Weights of a small image diffusion model: num experts 4, 88335 training examples.
Rows from block 3 of a small image diffusion model, named by matrix and row number. Rows with one number within an expert belong to one neuron, the router's apart. Each number is 128 + 24 x the weight over its row's rms, rounded and kept within 0 to 255. All counts start at 0. After the name is the row's rms in percent of the matrix's.
Before each expert's rows are labels from the 100 images, of 14976 (inputs lightly noised), where the router gives the expert most weight on average: "place" is the part of the image that holds the peak. Only what is clearly more common there than usual is listed. The data: telescope images of galaxies (Galaxy Zoo DECaLS). In brackets: how many of the 100, against the usual share in percent.
# router: router (model.blocks.3.mlp.router.weight, 4x256), inputs 86-171
# up: expert up (model.blocks.3.mlp.up, 4x128x256), inputs 86-171
# down: expert down (model.blocks.3.mlp.down, 4x256x128, transposed), outputs 86-171

# expert 0
place: top left (37 vs 14.1)
router.0 116 [113 177 168 128 118 150 121 153 140  74 136 112 156 140 149 138  76 148 134 128 120 145 143 158 132 103 127 112 124 111 120 130 171 129 137 112 112 167 107 142 126 127 134 111 148 234 142 121 139 145 133 128 142 142 127 148 136 147 109 131 135 131  93 126 103 108 116  90 131 110 134 134 169 126 108 133 141 133 138  95 109 106 105 117 154 164]
up.11 070 [117 108 120 158  95 135 107 130 168 130 127 143 144 100 127 114 102 111 145 125 116 125 145 175 149 142 148 177 163 127 119 165 144 112 128  91 117 119 113 139 179 159 109 113 137 136 110  92 152 145  91 122 130 183 136 142 156 150 125 133 139 106 119 122 122 101 130 130  83 125  97 137  81 128  99 126  87 136 167 104 129 184 137 115 128 161]
down.11 085 [177 132 121 100 107 135 119 173  85 141 116 115 132 111  83 142 158 127 132 137 157 163 139 162 148 151 111 113 115 167 131 139 162 149 159 107 112 133 135 153 129  86 101 153 153 151 102 136 160  94 147 149 135 155 140 124 149 121 162 154 186 140 101 124 146 138 136 142  98 117 166  97 134 134 165  89 178 132 137 166  82  76 116 132 117 168]
up.12 147 [120  88 127 146 124  89 140 136 126 107 143  66 122 113 120 126 167 160 142  85 147 153 152 101 141 107 103 121 153 102 102 132  81 101 144 142  99 114 163 127  89 165  84 112 142 126  94 143 153 124  96 112 152 159 120 112 172 102 128 123  86 152  99  97 152 149  90 149 139 104 130  74 120 109 124 121 134 110 123 106 159 177 137 117 106  69]
down.12 144 [153 151 112 147 124 128 106 166  97 112 144  81 119 142 172 104 131 164 132 140 123 136  93 147 115 215 118 120 119 153 125 113 105 142 106 160 109 134  99 122 124 120 147 109 164 119 104 119  94 129  66 142 166 124 138 143 139 105 139 152 123 137 109 126 151 123 126 111 114 109 171  82 147 116 140  80 172 132 138 144 128 186 130 114 110  97]
up.13 113 [119 131  84 108 128 123 140 106 110 114 101 103 174 141 112 143 155 130 114 153  89 116 116 129 157 163 135 140 132 134 142 125  74 147 210 116 120  98 101 119 133 128 110 164 133 179 111 119 146 127 150 153 124 111 125 114 122 105 124 118 151 108 111 124 110 122  97  95 106 213  76 159 134 139 133 124  38 112 155 113 134 145 127 137 160  82]
down.13 121 [145 136 116 113 125 138 115 105 148 180 140 101 167 125 108  91 133 143 103  92  92 115 128 100 151  86  92 129 126 136 112 139 152 143 114 136 155 158 120 105 146 115 129 132  55 131 117 122 126 121 154 123 102 123 150 126 113 134 100 120 131 192 160 114 114 118 121 131 135  98 108 101 144 108 135  48  44 133 124  89 135 121 137 127 125 122]
up.14 086 [132 154 139 153  89 151 115 123 185 127 121 129 143 121 108 144 173 132 105 184 135 165 113 145 135 127 117 152 121 113 108  80 166 131 113 123 139 136  86 116 156 153 124 119 107 126 147 138 177 127 110 153  90 124 151 144 101  87 130 118 126  96 111  94 134 164 138 133 124 135 127 156 169 160 109 141  85 106 136 145 148 165 116 139  68  75]
down.14 085 [169 131 149 120 103 120 173 161 145 147 110 104 120 141 109 174 125 151 132 158 118 106 128 182 127 114 135 124 136 128 125 141 165 146 135 116 143 137 123 111 105 101 122  91 144 169 160 122 156 139 166 155 139 124 147 141 140  96 113 155 136 171 139 130 109 142  94 138 135 129 166  82 158 160 161 132 165 147 147 193 166 107 106 112 113 161]
up.15 099 [122 119 135 157 100 146 113 101 165 148 175 163  89 158 153 130 137 107 109 137 141 129 114 113 103 114 108 158 102 105 114 161 170 129 123 114 158 132 113 207 152 124 168 129 105 138 114 155 150 154 161  98 134 142 122 128 101 149 126 155 138 114 127 132  76 119 134 144 116  95 144 131 108 125 161 127  82 110 157 132 167 158 100 127  86 147]
down.15 076 [142 128 109 133 134 134 121  96 103 104 123  84 146  87 138 152  91 136  85 151 150 127 146 138 122 153 157 158 153 116 169 100  91 115 140 133 129 121 104 132 123 117 173 162 145 111 122 129 113 148 169 133 119 123 126 129  92  96 135 147 143 138 118 119 113 153 155 145 137 156 164 162 152 155 193 103 107 120 118  72  97 120 130 140 114  77]
up.16 110 [130 119 164 143 154 130 127 108 134  93 119  95  78 154 118 153 211 116 141 173 141 161 126 126 155 185 126  95 126 115 109 141 128 142 135 167 135 137 146 122 103 138 144 148 132  91 115 133 122 154  88 156 136  84 130 116  98 132 159 165 102  92 163 124 107 132 154 189 144 129 136 136 107 110 104 106 108 173 116 143  96  72 167 133 130 122]
down.16 093 [122 136 130 126 160 140 106 203  97 131  93 140 166 122  98 153  85 113 101 124 128 127 158 171 104 105 142  87 118 136 138 141 116 148  95 126 130 124 162 126 151 105  96 137  68 115 133 151  83 116 113 145 145 131 134 132 115  95 130 137 170 108 102  95 108 158 116 149 135 164  89  87 142 147 158 120 152 150 138 135 139 135 101 159 116 104]
up.17 067 [115 145 100 180 149 112 146 141  99 151 110 139 166 129 128 167 156 106 161 128 111 110 147 139 116 152 160 121 136 113 128 139 119 165 182 143 113  87  82 152 140 117  96 127 117 152 124  86 128 121 113 135 157 147 143 135 111 162 137 107 135 118  67 123 159 128 140  80 147 101 163 126 117 151 132  98  99 137 101  99 135 128 102 107 109  77]
down.17 089 [167 138  81 147 133 150 168 151  98 139 111  90 124 131  94 122 135 127 160  99 120 104 131 102 108 145 120  89 123 157 125 138 161 138 153  86 128  54 125 105 137 117  76 131 141 148 155 116 117 138 141 139 117 126 115 129 119 136 129 108 157 151 142 142 121 123 110  92 124  94 103 107 167 170 142  97 105 128 106 150  99 109 143 120 152 144]
up.18 074 [ 87 133 119  78 126 129 144 129 141 196 115  98 128 146  54  98  91 131 128  92 170 142 101 153 108 173 170  88 140 132 129 138 112 115 121 100 125  86 117 114 109  87 140 133 142 100  81 123  81 144 173  98 129 114 125 132 150 161 131 128 156 109 120 114 141  96 165 130 128 195 156 155 101 158 148 136 111 110 122  72 140 190 131 115 159 134]
down.18 085 [127 123 147 144 141 157 128 173 126 158 151 126 139 134  75 119 133 126 138 128 104 118 141  97 127  87 162 135 135 138 144 143  80  95 138 129 130 143 123 126 139 149 136 136 143 216 120 135 156 140  73 117 158 106 123 120 117  90 103 149  93 155 129 112 149 109 118 110 136 118  92 107 125 100 106 143  95 111 121 160 156 132 158 134 165 179]
up.19 133 [127 132 125 118 125 154 101 119 145 115 118 110 137  95 146 116 150  98 128 137 119  86 156 119 128  97 108 163 144 149 154 110 139  97 141 100 169 124 120 146 137  74  93 104 148  93 133 136 137 139  89 130  88 140 134 139 131 174 150 130 123 124 134 159 116  96 140 118 154 170 125 142 114 130 102 105 140 164 116 171 160 150 155 129 142 122]
down.19 095 [175 111 134 138 122 121 142 174 130 117 143  86 166 103  93 134 111 140 104 109  99 150 151 150  91 159 136 167 124 160 111 145 112 156 123 118 164 164 124 131 150 146 154 158 159  66 157 117 100 118 153 174 146 111 125 120 151  93 115 140 137 169 116 139 119 169 160 153 137 172 135 129 141 140 161  97 160 154 138  83 156 143 116 146 145 170]
up.20 078 [166 132 157  94  94 143 138 142 126 127 146 109 136 114 130 146 112 102 125  63 112 114 151 138 119 115 129 150 151 110 106 110 178 152 172 135 178 129 117 124 127 122 132  86 187 126 119 163 164 138  93 140 106 114 135  85 114 110 132 128 156 106  99 176 136 153 160  94 142  84 134 154 135 147 153 110  79 126 145 102  90 214 135 149 116 125]
down.20 086 [131 116 155  84 119  86 122  70 147 124 139 154 117 100 175  87 150 118 117 130  99 141 129 163 140 120 101 119 130 110 119 145 129 164 109 136 154 133 127 131 116 128 130 127 153 127  86 141  89 130 147 143 116 100 106 114  95 110 128 136 134 120 122 127 149  94 135 138 154 163 147 143 128 109 118 124 155 101 106 165 138  91 125 136 149 149]
up.21 128 [106 129 163  80 179 136  91 106  92 173 105 150 130 148 145 126  95  88 134 103 119 129 112  90 153 126 129 129 134 143 120 105 145 110 192 134 128 141 163 106 127  92  82  82 134 138  95 105 114 108 126 147 135 144  86 124 190 161 152 115  92 126 118 153 122 140  94 130  98 130 145 152 100 121 165 114 115 167 117 158 128 129 127 145 138 137]
down.21 088 [145  95 120 147 137 119 122 128 115 101 107  67 129 140 135 162 123 139 102 154 119 128 142 109  98 130 141 142 119 112 134 118 122 187  66 143 174 132 102 150 142 131 136 152 159  73 131 135 148 137 190 141 163  98 137 134 164  90 130 118 117 179 103 151 106 149 168 134 137 161 130 118 142 126 170 158 134 146 130  92 116  75 118 176 128  93]
up.22 081 [120 110 158 108  90 130 146 150 122 171 151 141 119 133 146 156  57 135 122   8  92 111 132 107 140 124 120  85 149 138 113 115 114  89 113 144 155 135 140 132 131 135 101 114 151 155 127 108 134 123 119 122  87 141 124 117 136 119 115 154 122 121 107 146 131 139 159 100 123 124 121 114 134 128 118 129 102 113 118 110 147 183 141 150 121  82]
down.22 100 [169 112 147 172 116 161 119  67 125 121 152 164 134 157 139 130 156 113 126 178 103 123 122 134 102 131 120 154 123 135 115 113  98 113 113 133 101 147 152 114 122 131 145 171 134 168 133 127 121 116 147 102 143 131 117 145 143 145 147 139 103  60 139 110 141 105 134 141 129 122 161 135 112 120 121 119 181 122 125 114 105 169 149 122 109 203]

# expert 3
place: middle right (33 vs 9.4)
router.3 084 [129 153 119 118 137 107 128  89 122 156 124 136  91 132 137 119 168 150  94 146 132 160 142 148  77 127 142 107 146 135 144 120  99 125 134 122 109  84 130 110 131 131 133 158 117  87 120 116 116 137  97 127 138 123 153 153 111 126 161 108 146 119 146 117 120 139 146 131 122 130 119 121 125 104 125 177  97 116 159 144 135 166 130 105 130 147]
up.11 105 [142  91 183 125 103 132 121 151 108 152 111 104 141 179 153 161 130 120  95  83 152  88 152 127 125 152  81 134 134 147 122 128 148 127 127 123 110 135 125 126  75 109 123 141 140 124 118  98 148 108 100 128  96 115 165 117 102 101  73 145 100 131 130 128 150 160 124 125 109 100 125 135 106 127  89 119 106  96 124 131  93 162 161 117  96 101]
down.11 099 [142 172 127 118 108 114 103 148 128 117 144 116 135 134 145  78 103 151 136 161 136 134 135 143 157 125 103 127 130 129 112 110 102 142 163 178 135 109 168 105 133 114 124 143 135 168 105 111 134 114 177 108 191 144 125 121 127 157 132 133 150  87 107 131 110 144  81 156 136 155 116  89 137 115 121 107 173 148 133 146 148  52 106 156 123 161]
up.12 098 [154 135 143 125 137 139 123 156 144 167 108 132 115 142  66 160 113 116 144  71  92 134 141  94 163 201 122 149 143 137 108 135 123 122 131 109 149 136 117 105 120 165 140 114 150 110  87 115  88 135  81 110 115  91 136 135 125 141 134 171 126 158 118 101 163 142 164 132 126 143 143 138 132 150 115 118 164 104 137 117 157 165 137 190 131 193]
down.12 107 [125 129 116 105 133 141 124 112 176 171 123 100 140 133 105 137 137 118 140 129 174 134 157 144 138 169 133 166 133 104 134 135 104 104 134 129 132 110 117 136 122 136  98 137 155 120 168 137 119 121 153 127 122 124 130 111 102 106 136 160 131 101 137 111 111 139 170 101 129 101 136 103 167 100  96 125 116 129 133 126 121 105 120  52  89  88]
up.13 111 [160  87 161  91 114 126 114 128 154  56 129 119  57 113 127 127 122 119 123 116 121 171 117 135 124 180 136 137 146 145 126 109  78 134 120 122  99 100 180 130 156 120  99 166 123 107 184 122 166 121  89 179 113 148 136 133 143 111 105 144 134  97 132 161 138  80 159 113 143 131 152 157 141 132 120 122 113 139 141 190 157  89 144 144 136 143]
down.13 107 [110 155 138 105 142 146 133 152 148 163 134  98  89 132 101 128 164 109 139 105 163 134 156 102 133 142 101 141 116 153 144 147  89 140 173 104 105  96 153 132 153 153 141 125 143 117 138 146  91 121  75 141 136 147 109 122 123 157 151 148 139 149 110 149 142 127 143 147 130  98 221 118 115 128  88 128 149 127 135 165 109 119 124 116 106 108]
up.14 083 [143  98 111 115 163 145 127 132 113 130 124 116 133 136 124 141 118 126 125  64  94  88 138 128 126 149 140 108 158 132 113 144 147 125 112 114 121 116 155 126 104 124 112 137 134 113 105  97  93 108 148 160 113 143 131 112 153 122 113 128 116  62 100 163 118 136 186 128 114 176  97 175 174 118 169 129 133 147 140 100 118 138 125 153 115 151]
down.14 094 [103 101  65 136 103 109 152 106 116 107 150 104 106 128 121 128 146 116 160 197 109 129 126 144 156 174 130 161 157 131 124 147 141 104 111 151 132  74 137 140 125 152 143 135 158 100 153  97  84 129 130 166 115 131 104 139 125 111 114 128 107 194 142 115  52 137 152 119 147  85 140 108 187 133 160  68 110 145 105  87 106  96 113  49 129  94]
up.15 101 [108 163 132 162 112 148 135 149 127 136 144 110 163 147 122 112 123 134 117 129 175 117 126 144 130  87 111 128 120 113 132 111 161 116  87 132 140 138  79 127 113 115 133 111 188 118 141 113 105 125  71  73 127 136 125 130 130 103 126 132 137 159  44 117 120 172 150 142 131 124 151 106 180  94  82 132 140  82  94 103 108 136 121 129  82 140]
down.15 105 [ 86 110  91 137 135 140 117 152 117 159 144  84  96 125 133 227 123 123 137 105 138 125 121 141 124  72 108 147 159 139 132 118  81 133 124 117 115 136 117 134 135 124 137 135 193 165 113 129 137 113 198 120 105 158 150 118 143 148 135 134 147 119 117 148 120 119 115 145 110  48 139 167 136 131 126 180 183 115 119 166 104 154 110 142 112 105]
up.16 092 [127 195 129 192 117 139 130 165 119 141 124 155 144 116  94  99 144 118 144 132 129 149 123 133  82 136 125 118 125 140 117 145 116 130  90 137 129  97  78 139 117 124 175 117 211  92 150 136  66 115  86  86 127 124 125 130 109 140 141 141 116 163  83 107 161 140 130 102 140 138 121 133 161 134 120  73 127 145 126 113 102 112 142 136 146 173]
down.16 098 [110 141 136  99 110 171 137 146 142 205 115 133 150 125 109 178 134 126 138  88 140 142 122 131 118 126  84 152 127 123 107 133 110 119 161 142 129 183 132 114 142 126 114 131 186 118 156 120 125 108 174 137 175 124 141 135 122 179 134 132 114 104 133 157 132 126 118 136 119 112 198 123 120 146 148 150 139 124 120 132 136 178 113 156 130 101]
up.17 093 [126 106 167 143 144 106 130 168 130 131 141 116 154  99 183 142  80 127 150 112 113  83 167 146 131 142 157 129 137 159 148 150 120  97 146 126 119 129 150 155 120 109 124 165 114 132 105 140  69 130 110  98  84 116 106 132 108 120 139 137 134 135 114 161 117 113 144 124 124 125 195 157 151 114 106 126  93 121 130  98  96 129 142 124 138 140]
down.17 101 [144 140 128 167 143 150 109  84 133 140 165 121 128 117 152 202  98 149  65  91 134 175 107 116 126 129 125 128 117 108 123 124 145 137 159 150 108 143 113 112 117 115 120  99 182 138 184 127 164 137 110 117 125 158 143 125 118 149 101 145 132  97 127 138 122 132 158 112 128 167 103 155 155 120 159 145 158 137 125 117 144 140 107 158  92 122]
up.18 091 [126 157 113 124 147 139 170 124 131 147 163 179 122 125 116 115 130 124  97 141  93 109 142  93  92 149 145 115 144  89 132 136 115 145 136 146 136 121 111 124 140  75 155 120 229 169 138 120 151 128  79 133 128 150 127 131 121 130 118 119 128 122 124 118 109 131  98 119  96  98 119 122 134 119 105  95 119 136 149 132 143 105 158 149  85  94]
down.18 103 [134 130 120 117 138 111 103 175 120 142 118 127  68 142 128  78  99 133 123 255 112 136 124 115 110 113 159 132 130 117 133 126 116 136  81 117 126 162 107 125 115 145 112 126 140  94 125 109 139 119 162 130 113 110 135 122 136 107 135 114 136  95 123 124 119 132 138  96 129 111 101 136 137 123 100 105  91 111 125 149 121 149 139 119 148  85]
up.19 097 [138 159 153 145 138 116 112 137 128  76 125 136 153 118 155  87  88 129 125 117 133 153 127 139 114  71 144 148 122 132 130 144 111 141 119 116 125 115 119 130 114 138 154 133 140 127  77 111  75 123 103 104  86 112 146 136 152 136 177 126 122 137 106 122 152 138  76 119 148  98 136 125 168 106 110 137 119 108 126  94 131  77 120 125 129 142]
down.19 104 [106  67 145 111 146 120 159 134 141  92 115 186 124 128 148 187 151 138 164 139 144 106 152 116 156 149 145 119 140 126 117 119 207 127 133 118 122  42 144 133 131 123 131 112  81  89 124 118 115 142 129 110  75 140 122 134 113 123  95 164 135 133 143 139 136 121 132 139 138 160  96 172 153 130 121  91 123 123 124 114 120 144 134 122 128 170]
up.20 083 [ 82 123 128 129 125 161 122 167 144 119 143 161 133 113 155 149  45 106 107 134 123 126 119 114 157 126 142 120 124 131 130 141 104 134  90 154 134  63 120 157 103 111 144 155 141 136 117 115 175 146  93 108 138 140 125 100 137 127 125 134 138 152 112 142 130 116 119 186 124 157 137 121 120 141 160 103 147 139 117 118  96 112 139 102  94 122]
down.20 102 [141 119 123 110 114 155 115 167 168 136 126 117 143 108 118 178 115 104 121 113  92 126 145 111  62 173 148 130 115 133 120 139 165 125 131 127 156 123 130 111 117 134 104 114 148  54 142 135 143 110 122 142 125 137 144 125 109 130 120 129 115 134 166  84 144 130 132 125 131 172 166 103  89 128 144  92 107 121 136 111 148 141 140 152 154 128]
up.21 090 [112 122 160 103 119 122 121 139 120 145  95 117 115 113 143 116  89 118 137  97  98 121 102 153 128 125 107 117 126 122 144 118 120 104 143 104 130  97 157  93 147 128 117 141 119 155 115 122 127 122 143 125  66  82 121 122 140 126 112 130 143 113  93 131 126 105 135 151 110 139 126 103 138 117 103 239 125 118 133  73 167 139 118 153  88 127]
down.21 103 [126 141 129 121 148 134 155 117 143 102 144  73 137 104 105 105 112 135 112 161 128 134 119 129 128 191 110 135 142 122 120 117 160 124  88 132 135  97 103 113 147 136 152 135 139 110 144 138 101 132 145 149 126 148 132 117 148 118 141 106 131 129 153 141 122 112 103 115 119 161 123 170 138 134 134   0 103 117 136 105 121  89 137 140 145 145]
up.22 113 [122 143 134 125 152 119 156 116 100  97 107 122 128 150 106 161 151  75 117 111 130 145  82  89  93 106 150 114 101  83 150 128 131 171 114 123 157 133 110  90 123 101 146  89 135 136 164 129 120 100 146 129 134 153  82 115 119 149 155 112 162 136 133 137 162 168 103 128 124 126 154 150 144 133 169 161 167 139 139 138  95 138 122 142 157 135]
down.22 087 [137 135 135 104 136 153 125 112 124 150 161  72 134 135 135 158  80 135 113 101 121 121 113  85 155  86 132 118 127 145 137 134 138 140 121 141 157 152 146 116 122 137 108 104  93  80 111 135 118 151 183 105 161 156 130 103 153  69 102 111 135 127 155 148 109  90  96 108 104 173 191 112 115 146 160 172 141 123 123 106 126 103 125 132 135  94]

# expert 1
place: centre (48 vs 6.2)
router.1 103 [105 129 126 114 143 150 148 112 113 153 146 140 140 118 124 100  77 129  93 118 139 103 134 150 159 137 167 136 131 145 168 142 120 122  88 127  89 130 108 118 131 131 160 150 120 166 147 109 119 147 132 117  92 112 132 174 175 130 140 100 136 128 122 104 130 107 145 131 136 139  88 161 123 124 147 116 139 100 112  94 108 128 121 106 102 129]
up.11 089 [114 138 132  87 106 100 121 119 108 108 122 105 208 116 104 177  70 104 126  94  98  87 129 133 120 123 136 119 112 131 130 136 131 135  99 115 145 153  77 133 143  91 110 130 115 162 107 122 150 113 102 103  99  98 106 126 116 136 115 130 114 150 110 152 127 107 146  61 118 157 127 128 134 110 127 136 110 137 119  89  98 174 141 150 157 129]
down.11 108 [139 139 137 123 111 134 138 117  77 131 119 128 167 145 146  99 156  89 115  88 105 146 123 105  76 146 112 142 100 143 103 134  80 133 185 129 152 141 146 166 122 117 117 147 146 134 114 134 113 153 150 123 112 121 139 152 136 104 131  89 124 129 134 138 120 145 165 136 145  74 148 135  91 122  93 133 118 115 137  74 142 166 132 109 158 139]
up.12 169 [160 139 108 127 136 108 127 166 129 141 119 134 141 143 190 100  78 125 134 115 146 136 171 145 156 102  84 131 142 164 134 138 131 135 136 113 119 111 130 121 145 142 124  89 114 124 135 119 101 172 108 102  88 121 138 140 131 134 145 144 129 160 112 130 140 132 107 162 134 113 194 102 112 139 121 150 116 129 133 140 147 112  97 151 109 146]
down.12 157 [119 101 131 128 134 146 136 172 111 138 126 124 107 129 115 105 128 140 104 209 130 123 104 138 105 154 139 123 114 113 122 123 146 134 100 118 111  80 120 123 125 121 145 133 158  96 151 128 163 136  72 156 156 127 123 116 114 125 135  98 135 100 116 127 151 114 122 167 129 201 140 117 151 135  91 210 182 137 141 139 131 148 184 109  98 100]
up.13 134 [102 146 196  99 124 148 134 126 139 104 140 156  93 128  76 158 155 141  96 158 138 133  82 135  86 179 119 126  90 141 123  99 103 130 106 117 117 113 123  74 122  85 115 134 159 142 152 129  84 114 121 123 141  68 122 131 100 123 137 127 168 122 151 155 128 137 126 172 117 149 164 145 155 164 163 119 153 142  85 129 111 104 114 132 124 104]
down.13 104 [148 126 124 147 146 148 128 162 141 100 126 147 107 132 120 173  70 134 133 106 167 128 113 143 100 145 128  94 135 132 147 121 162 141  75 126 142 123 152 126 147 146 110 131 140 120  99 144  16 101 195 111 158 130 156 114  95 121  95 110 135 171  95 131 146  85 123 150 130 140  83 140 135 150 139 138 181 132 136 140 120 114 118 112 127 102]
up.14 100 [124 132 122 152 137 102 150 134 120 158 133 138 175 129 202 120 148 105 116 107 140 139 107 121  99  85 155 160 147 114 121 123 115 119 141 131 111 117 159 127  96 117 140 124 104 200 149 152  90 129 162 115  93 148 116 151 159 108 134 142 130 166 144 113 130 131 180 114 118 116 125 126 136 125 134 131 108 112 124 134 107 103 140 120 138  74]
down.14 094 [139  83 164 117 130 138 138 162 114  73 128 106 127 135 114 186 140 138 132 151 113 114 143 116 123 109 149 132  91 112 147 127 138 119 152 124 137 102 109  99 114 106 121 155 159 139 127 152  72 143 156 125 126 135 131 115 131 107  85 148 140 101 164 100 124 138 169 123 137 161 179 164 145 104 118 153 161 117 110 189 132 160 144  99 146 195]
up.15 092 [152 136 122 123 112 145 124 124 155 164 141 129  66 137 106 143 105 134 117  85 132 125 108 116 119 134  86 124 110 109 122 121  55 128 108 148 145  78 127 146 152 162 106 122  99 149 107 121 103 108  95 137 151 131 131 125  82 129 158 125  96  59 137 140 118 135 107 117  89 121  83 113 124 121 143 117  66 133 144 144 138 113 129 132  92  59]
down.15 093 [124 125 139 147 120 100 108 139 129  96 115 174 148 123 150 135 147 159 163 146 132 148 116  99 137  75 108 119 143 138 119 133  87 130  38 156 105  80 152 122 149 143 121 139 170 150 133 111 106 117 107 123 137 135 109 124 128 135 137 103 127  84 111 117 127 112 109  89 120 121 124 135 145 119 142 108 187 151 119 166 109  97 124 147  72 160]
up.16 093 [128 153 117  86 119 110 120 142  90 182 103 127  98 114 138 146 124 136 122 139 104 162 120 136 127 147 137 100 112 109 141 112 125 132 123 153 139  56 115 118 139 131 149 143 101 139 129 126 133 158 169 105 115 104 142 110 103 105 171 121 147 102 177 150 103 131 128 135  83 201 151 144 130 124 106 181  84 158 145 136 117 133 133 130 158 182]
down.16 100 [133 158 158 146 132 104 152 139 132 138 141  98 126 127 172 128  90 135 127 142 145 142 128 140 120 183 134 117 115 117 106 116 100 136 147  66 134  26 143  91 129 141 135 124 163 150 101 141 126 129  86 144 141 127 136 133 123 107 153 167 104 134 114 137 136  96 135 137 102 123 165 100 132 134 116  76 130 130 132 186 106 122 102 147 147  72]
up.17 100 [121 134 166 108 153 119 148 152 119 190 125 114 134 102 205 172 108 101 118 117 123 103 151 128 120 139 104 128 173 115 113 144 124 129  91 113 136 228 134 121 116 121 120 126 145 185 128 144 126 108 141  81  93 144 106 122 130 152 172 137 138 156 109 127 135 129 165 123 109 150 178 117 115 129 117 127 128 160 110 130 132 107 138 149 110  91]
down.17 092 [173 149 163 135 121 133 158 160 105  86 125 149 134 137 135 107 154 140 126 110 102 134  94 116 101 164 134 134 109 122 160 145 138 119  92  96 128 158 126 116 131 122 141 116 156  70 140 133 112 125 159 139 166 111 142 100 166 153 109 113 124 108 127 117 153  84 123 152 108  64  90 157 106 106 148 156 101 111 120  89 136 157 153 156 114 157]
up.18 100 [121 118 122  83 161 148 131 100 142 168 107 124  92 121 119 180  80 143 109 150 103 119 153 118 171 106 122 115  82 138  83 122  64 127 108  95 136 102 113 152 134 178 131 132 132 149 126 153 102 163 144 122 177 171 134 131 124  92 125 123 139 137 139 119 171 114 135 129 136 173 137  96 135 120 111 171 134 146 124 108 157  71 128 148 110 134]
down.18 097 [131 162 115 160 160 110 131 138 117 110 121 119 121 122 119 153 154 145 128 119 140 112  84  88 126 132  99 140  85 120 145 117 176 141  57 130 108 100 112 116 147 138 146 102 148 118 115 144  78 117  83 131  92 135 105 139 130 113 173 131 129 118  85  77  88 101 126 106 151  98 111 117 148 145 152 121 100 131 121 185 174 212 135 101  99 115]
up.19 096 [123 130 127 147 146 173 148 149 106  95 100 132 152 106 149 157 138 141 150 174 131  93 204 126 150  86  97 168 148 136 121  88 127 139 158 150 118 130 122 136 133 114 130  92 118 152 118 133 174 167 130  93 162 148 109 136 137 129 152 152 117 115 114 160 146 141 174 106 133 127 133 112 164 167 131 108  95 100 136 155 115 177 126 149 104 190]
down.19 076 [155 152 114 150 122 129 131 158 105 138 112  99 124 148 139 145  95 122 142 129  98 148 182 143 114 154 124 148 121 137  88 134 171 133 110 125 121  74 132 162 147 144 108 120 111 127 136 172 145 135 130 171 123 135 123 165  96 126 114 147  85 174 102 137 118 136 160 141  98 113 125 137 144 168 121 131 136 145 161 155 118  96 125 132 136 197]
up.20 112 [169 135 129  99  99 132 152 168 105 148 130 107 154 113 156 153 116 119 102  82 123 106 112 132 121 111 130 126 116  97 143 122 130 108 155 133 131 190 139 130 115 101 105 128 132 104 137 110  89 181 137 132  93 142 104 142 149 151 153 124 128 130 119 105 112 127  84 150 110 106 209 122 128  93 139 196 114 105 108  95 115 150 145 122 131 129]
down.20 083 [120 142 146 109 125 117 131 111 120  86 118 105  79 133  95 114 123 120 134 103  84 126 120 117  85 115 136 122 159  95 146 125 115 132 184  83 124 105 128 121 118 114 135 143 107 168 107 139  67  87 189 137 118 143 123 104 144 136 109 121 127 159 126 146 108 113  89 131 142 110 121 152 125 124 130 104  81 120  93  94 121 140 135 101 156  99]
up.21 102 [105 131 199 129 123 163 150 174 150 119 133 126 159 142 110 137  61  96 115 106 144 127 110 141 123 121 131 132 150 141 130 138 105 120  95 138 141 130 103 129 160 143 118 116 139 154  97 131 126 106  97  74 142 115 123 134 126 138 105 133 108 175  74 111 150 118 135 145 120 107 130 122 106 142 112 143  95 117 124 139 121 134 128 128  79 163]
down.21 093 [148 138  74 133 118 118 135 142 109 143 121 134 129 138 152  82 137 143 128 153 152 147 122  96 100  99 131 113 130 129 135 139 134 128  81 132 146 182 123 132 135 132 120 131 125  87 133 140 179 132 100 105 167 115 118 125 128 132 115 130 114  62 127 108 132 124 141 165 125  76 128  88 119 139 141 175 135 143 116  62 122 114 114 115 106  91]
up.22 099 [133  85 146 118 118 145 133 139 129  98 125 128 125 149 145 138  94 145 118  80 146 126 113 134 103  97 144 113 112 129 115 119 184  93  94 132 126 153 138 106 134 101 162 123  83 149 170 107 156 148 139 120 118 145 160 129 132  74 103 124 129 195 137 106 142 119 153 116 142 109 174 141 147 179 108 156 215 110 105 119  96 172 139 136 108 140]
down.22 089 [160 133  95 153 143 156 117 184 129 152 130 143 125 142  49 119  92 135  96 161 103 118 142 140 122 126 132  98 109 115 128  83 117 154 147 129 130 122 161 110 146 150 151 148 120  89 112 124 125 129 129 144 132 162 141 106  90 124 164 116 115 143 123 147 124 126 146 169 156  98 130 115 120 114 107 130  91 123 157 167 102  73  98 127 115  98]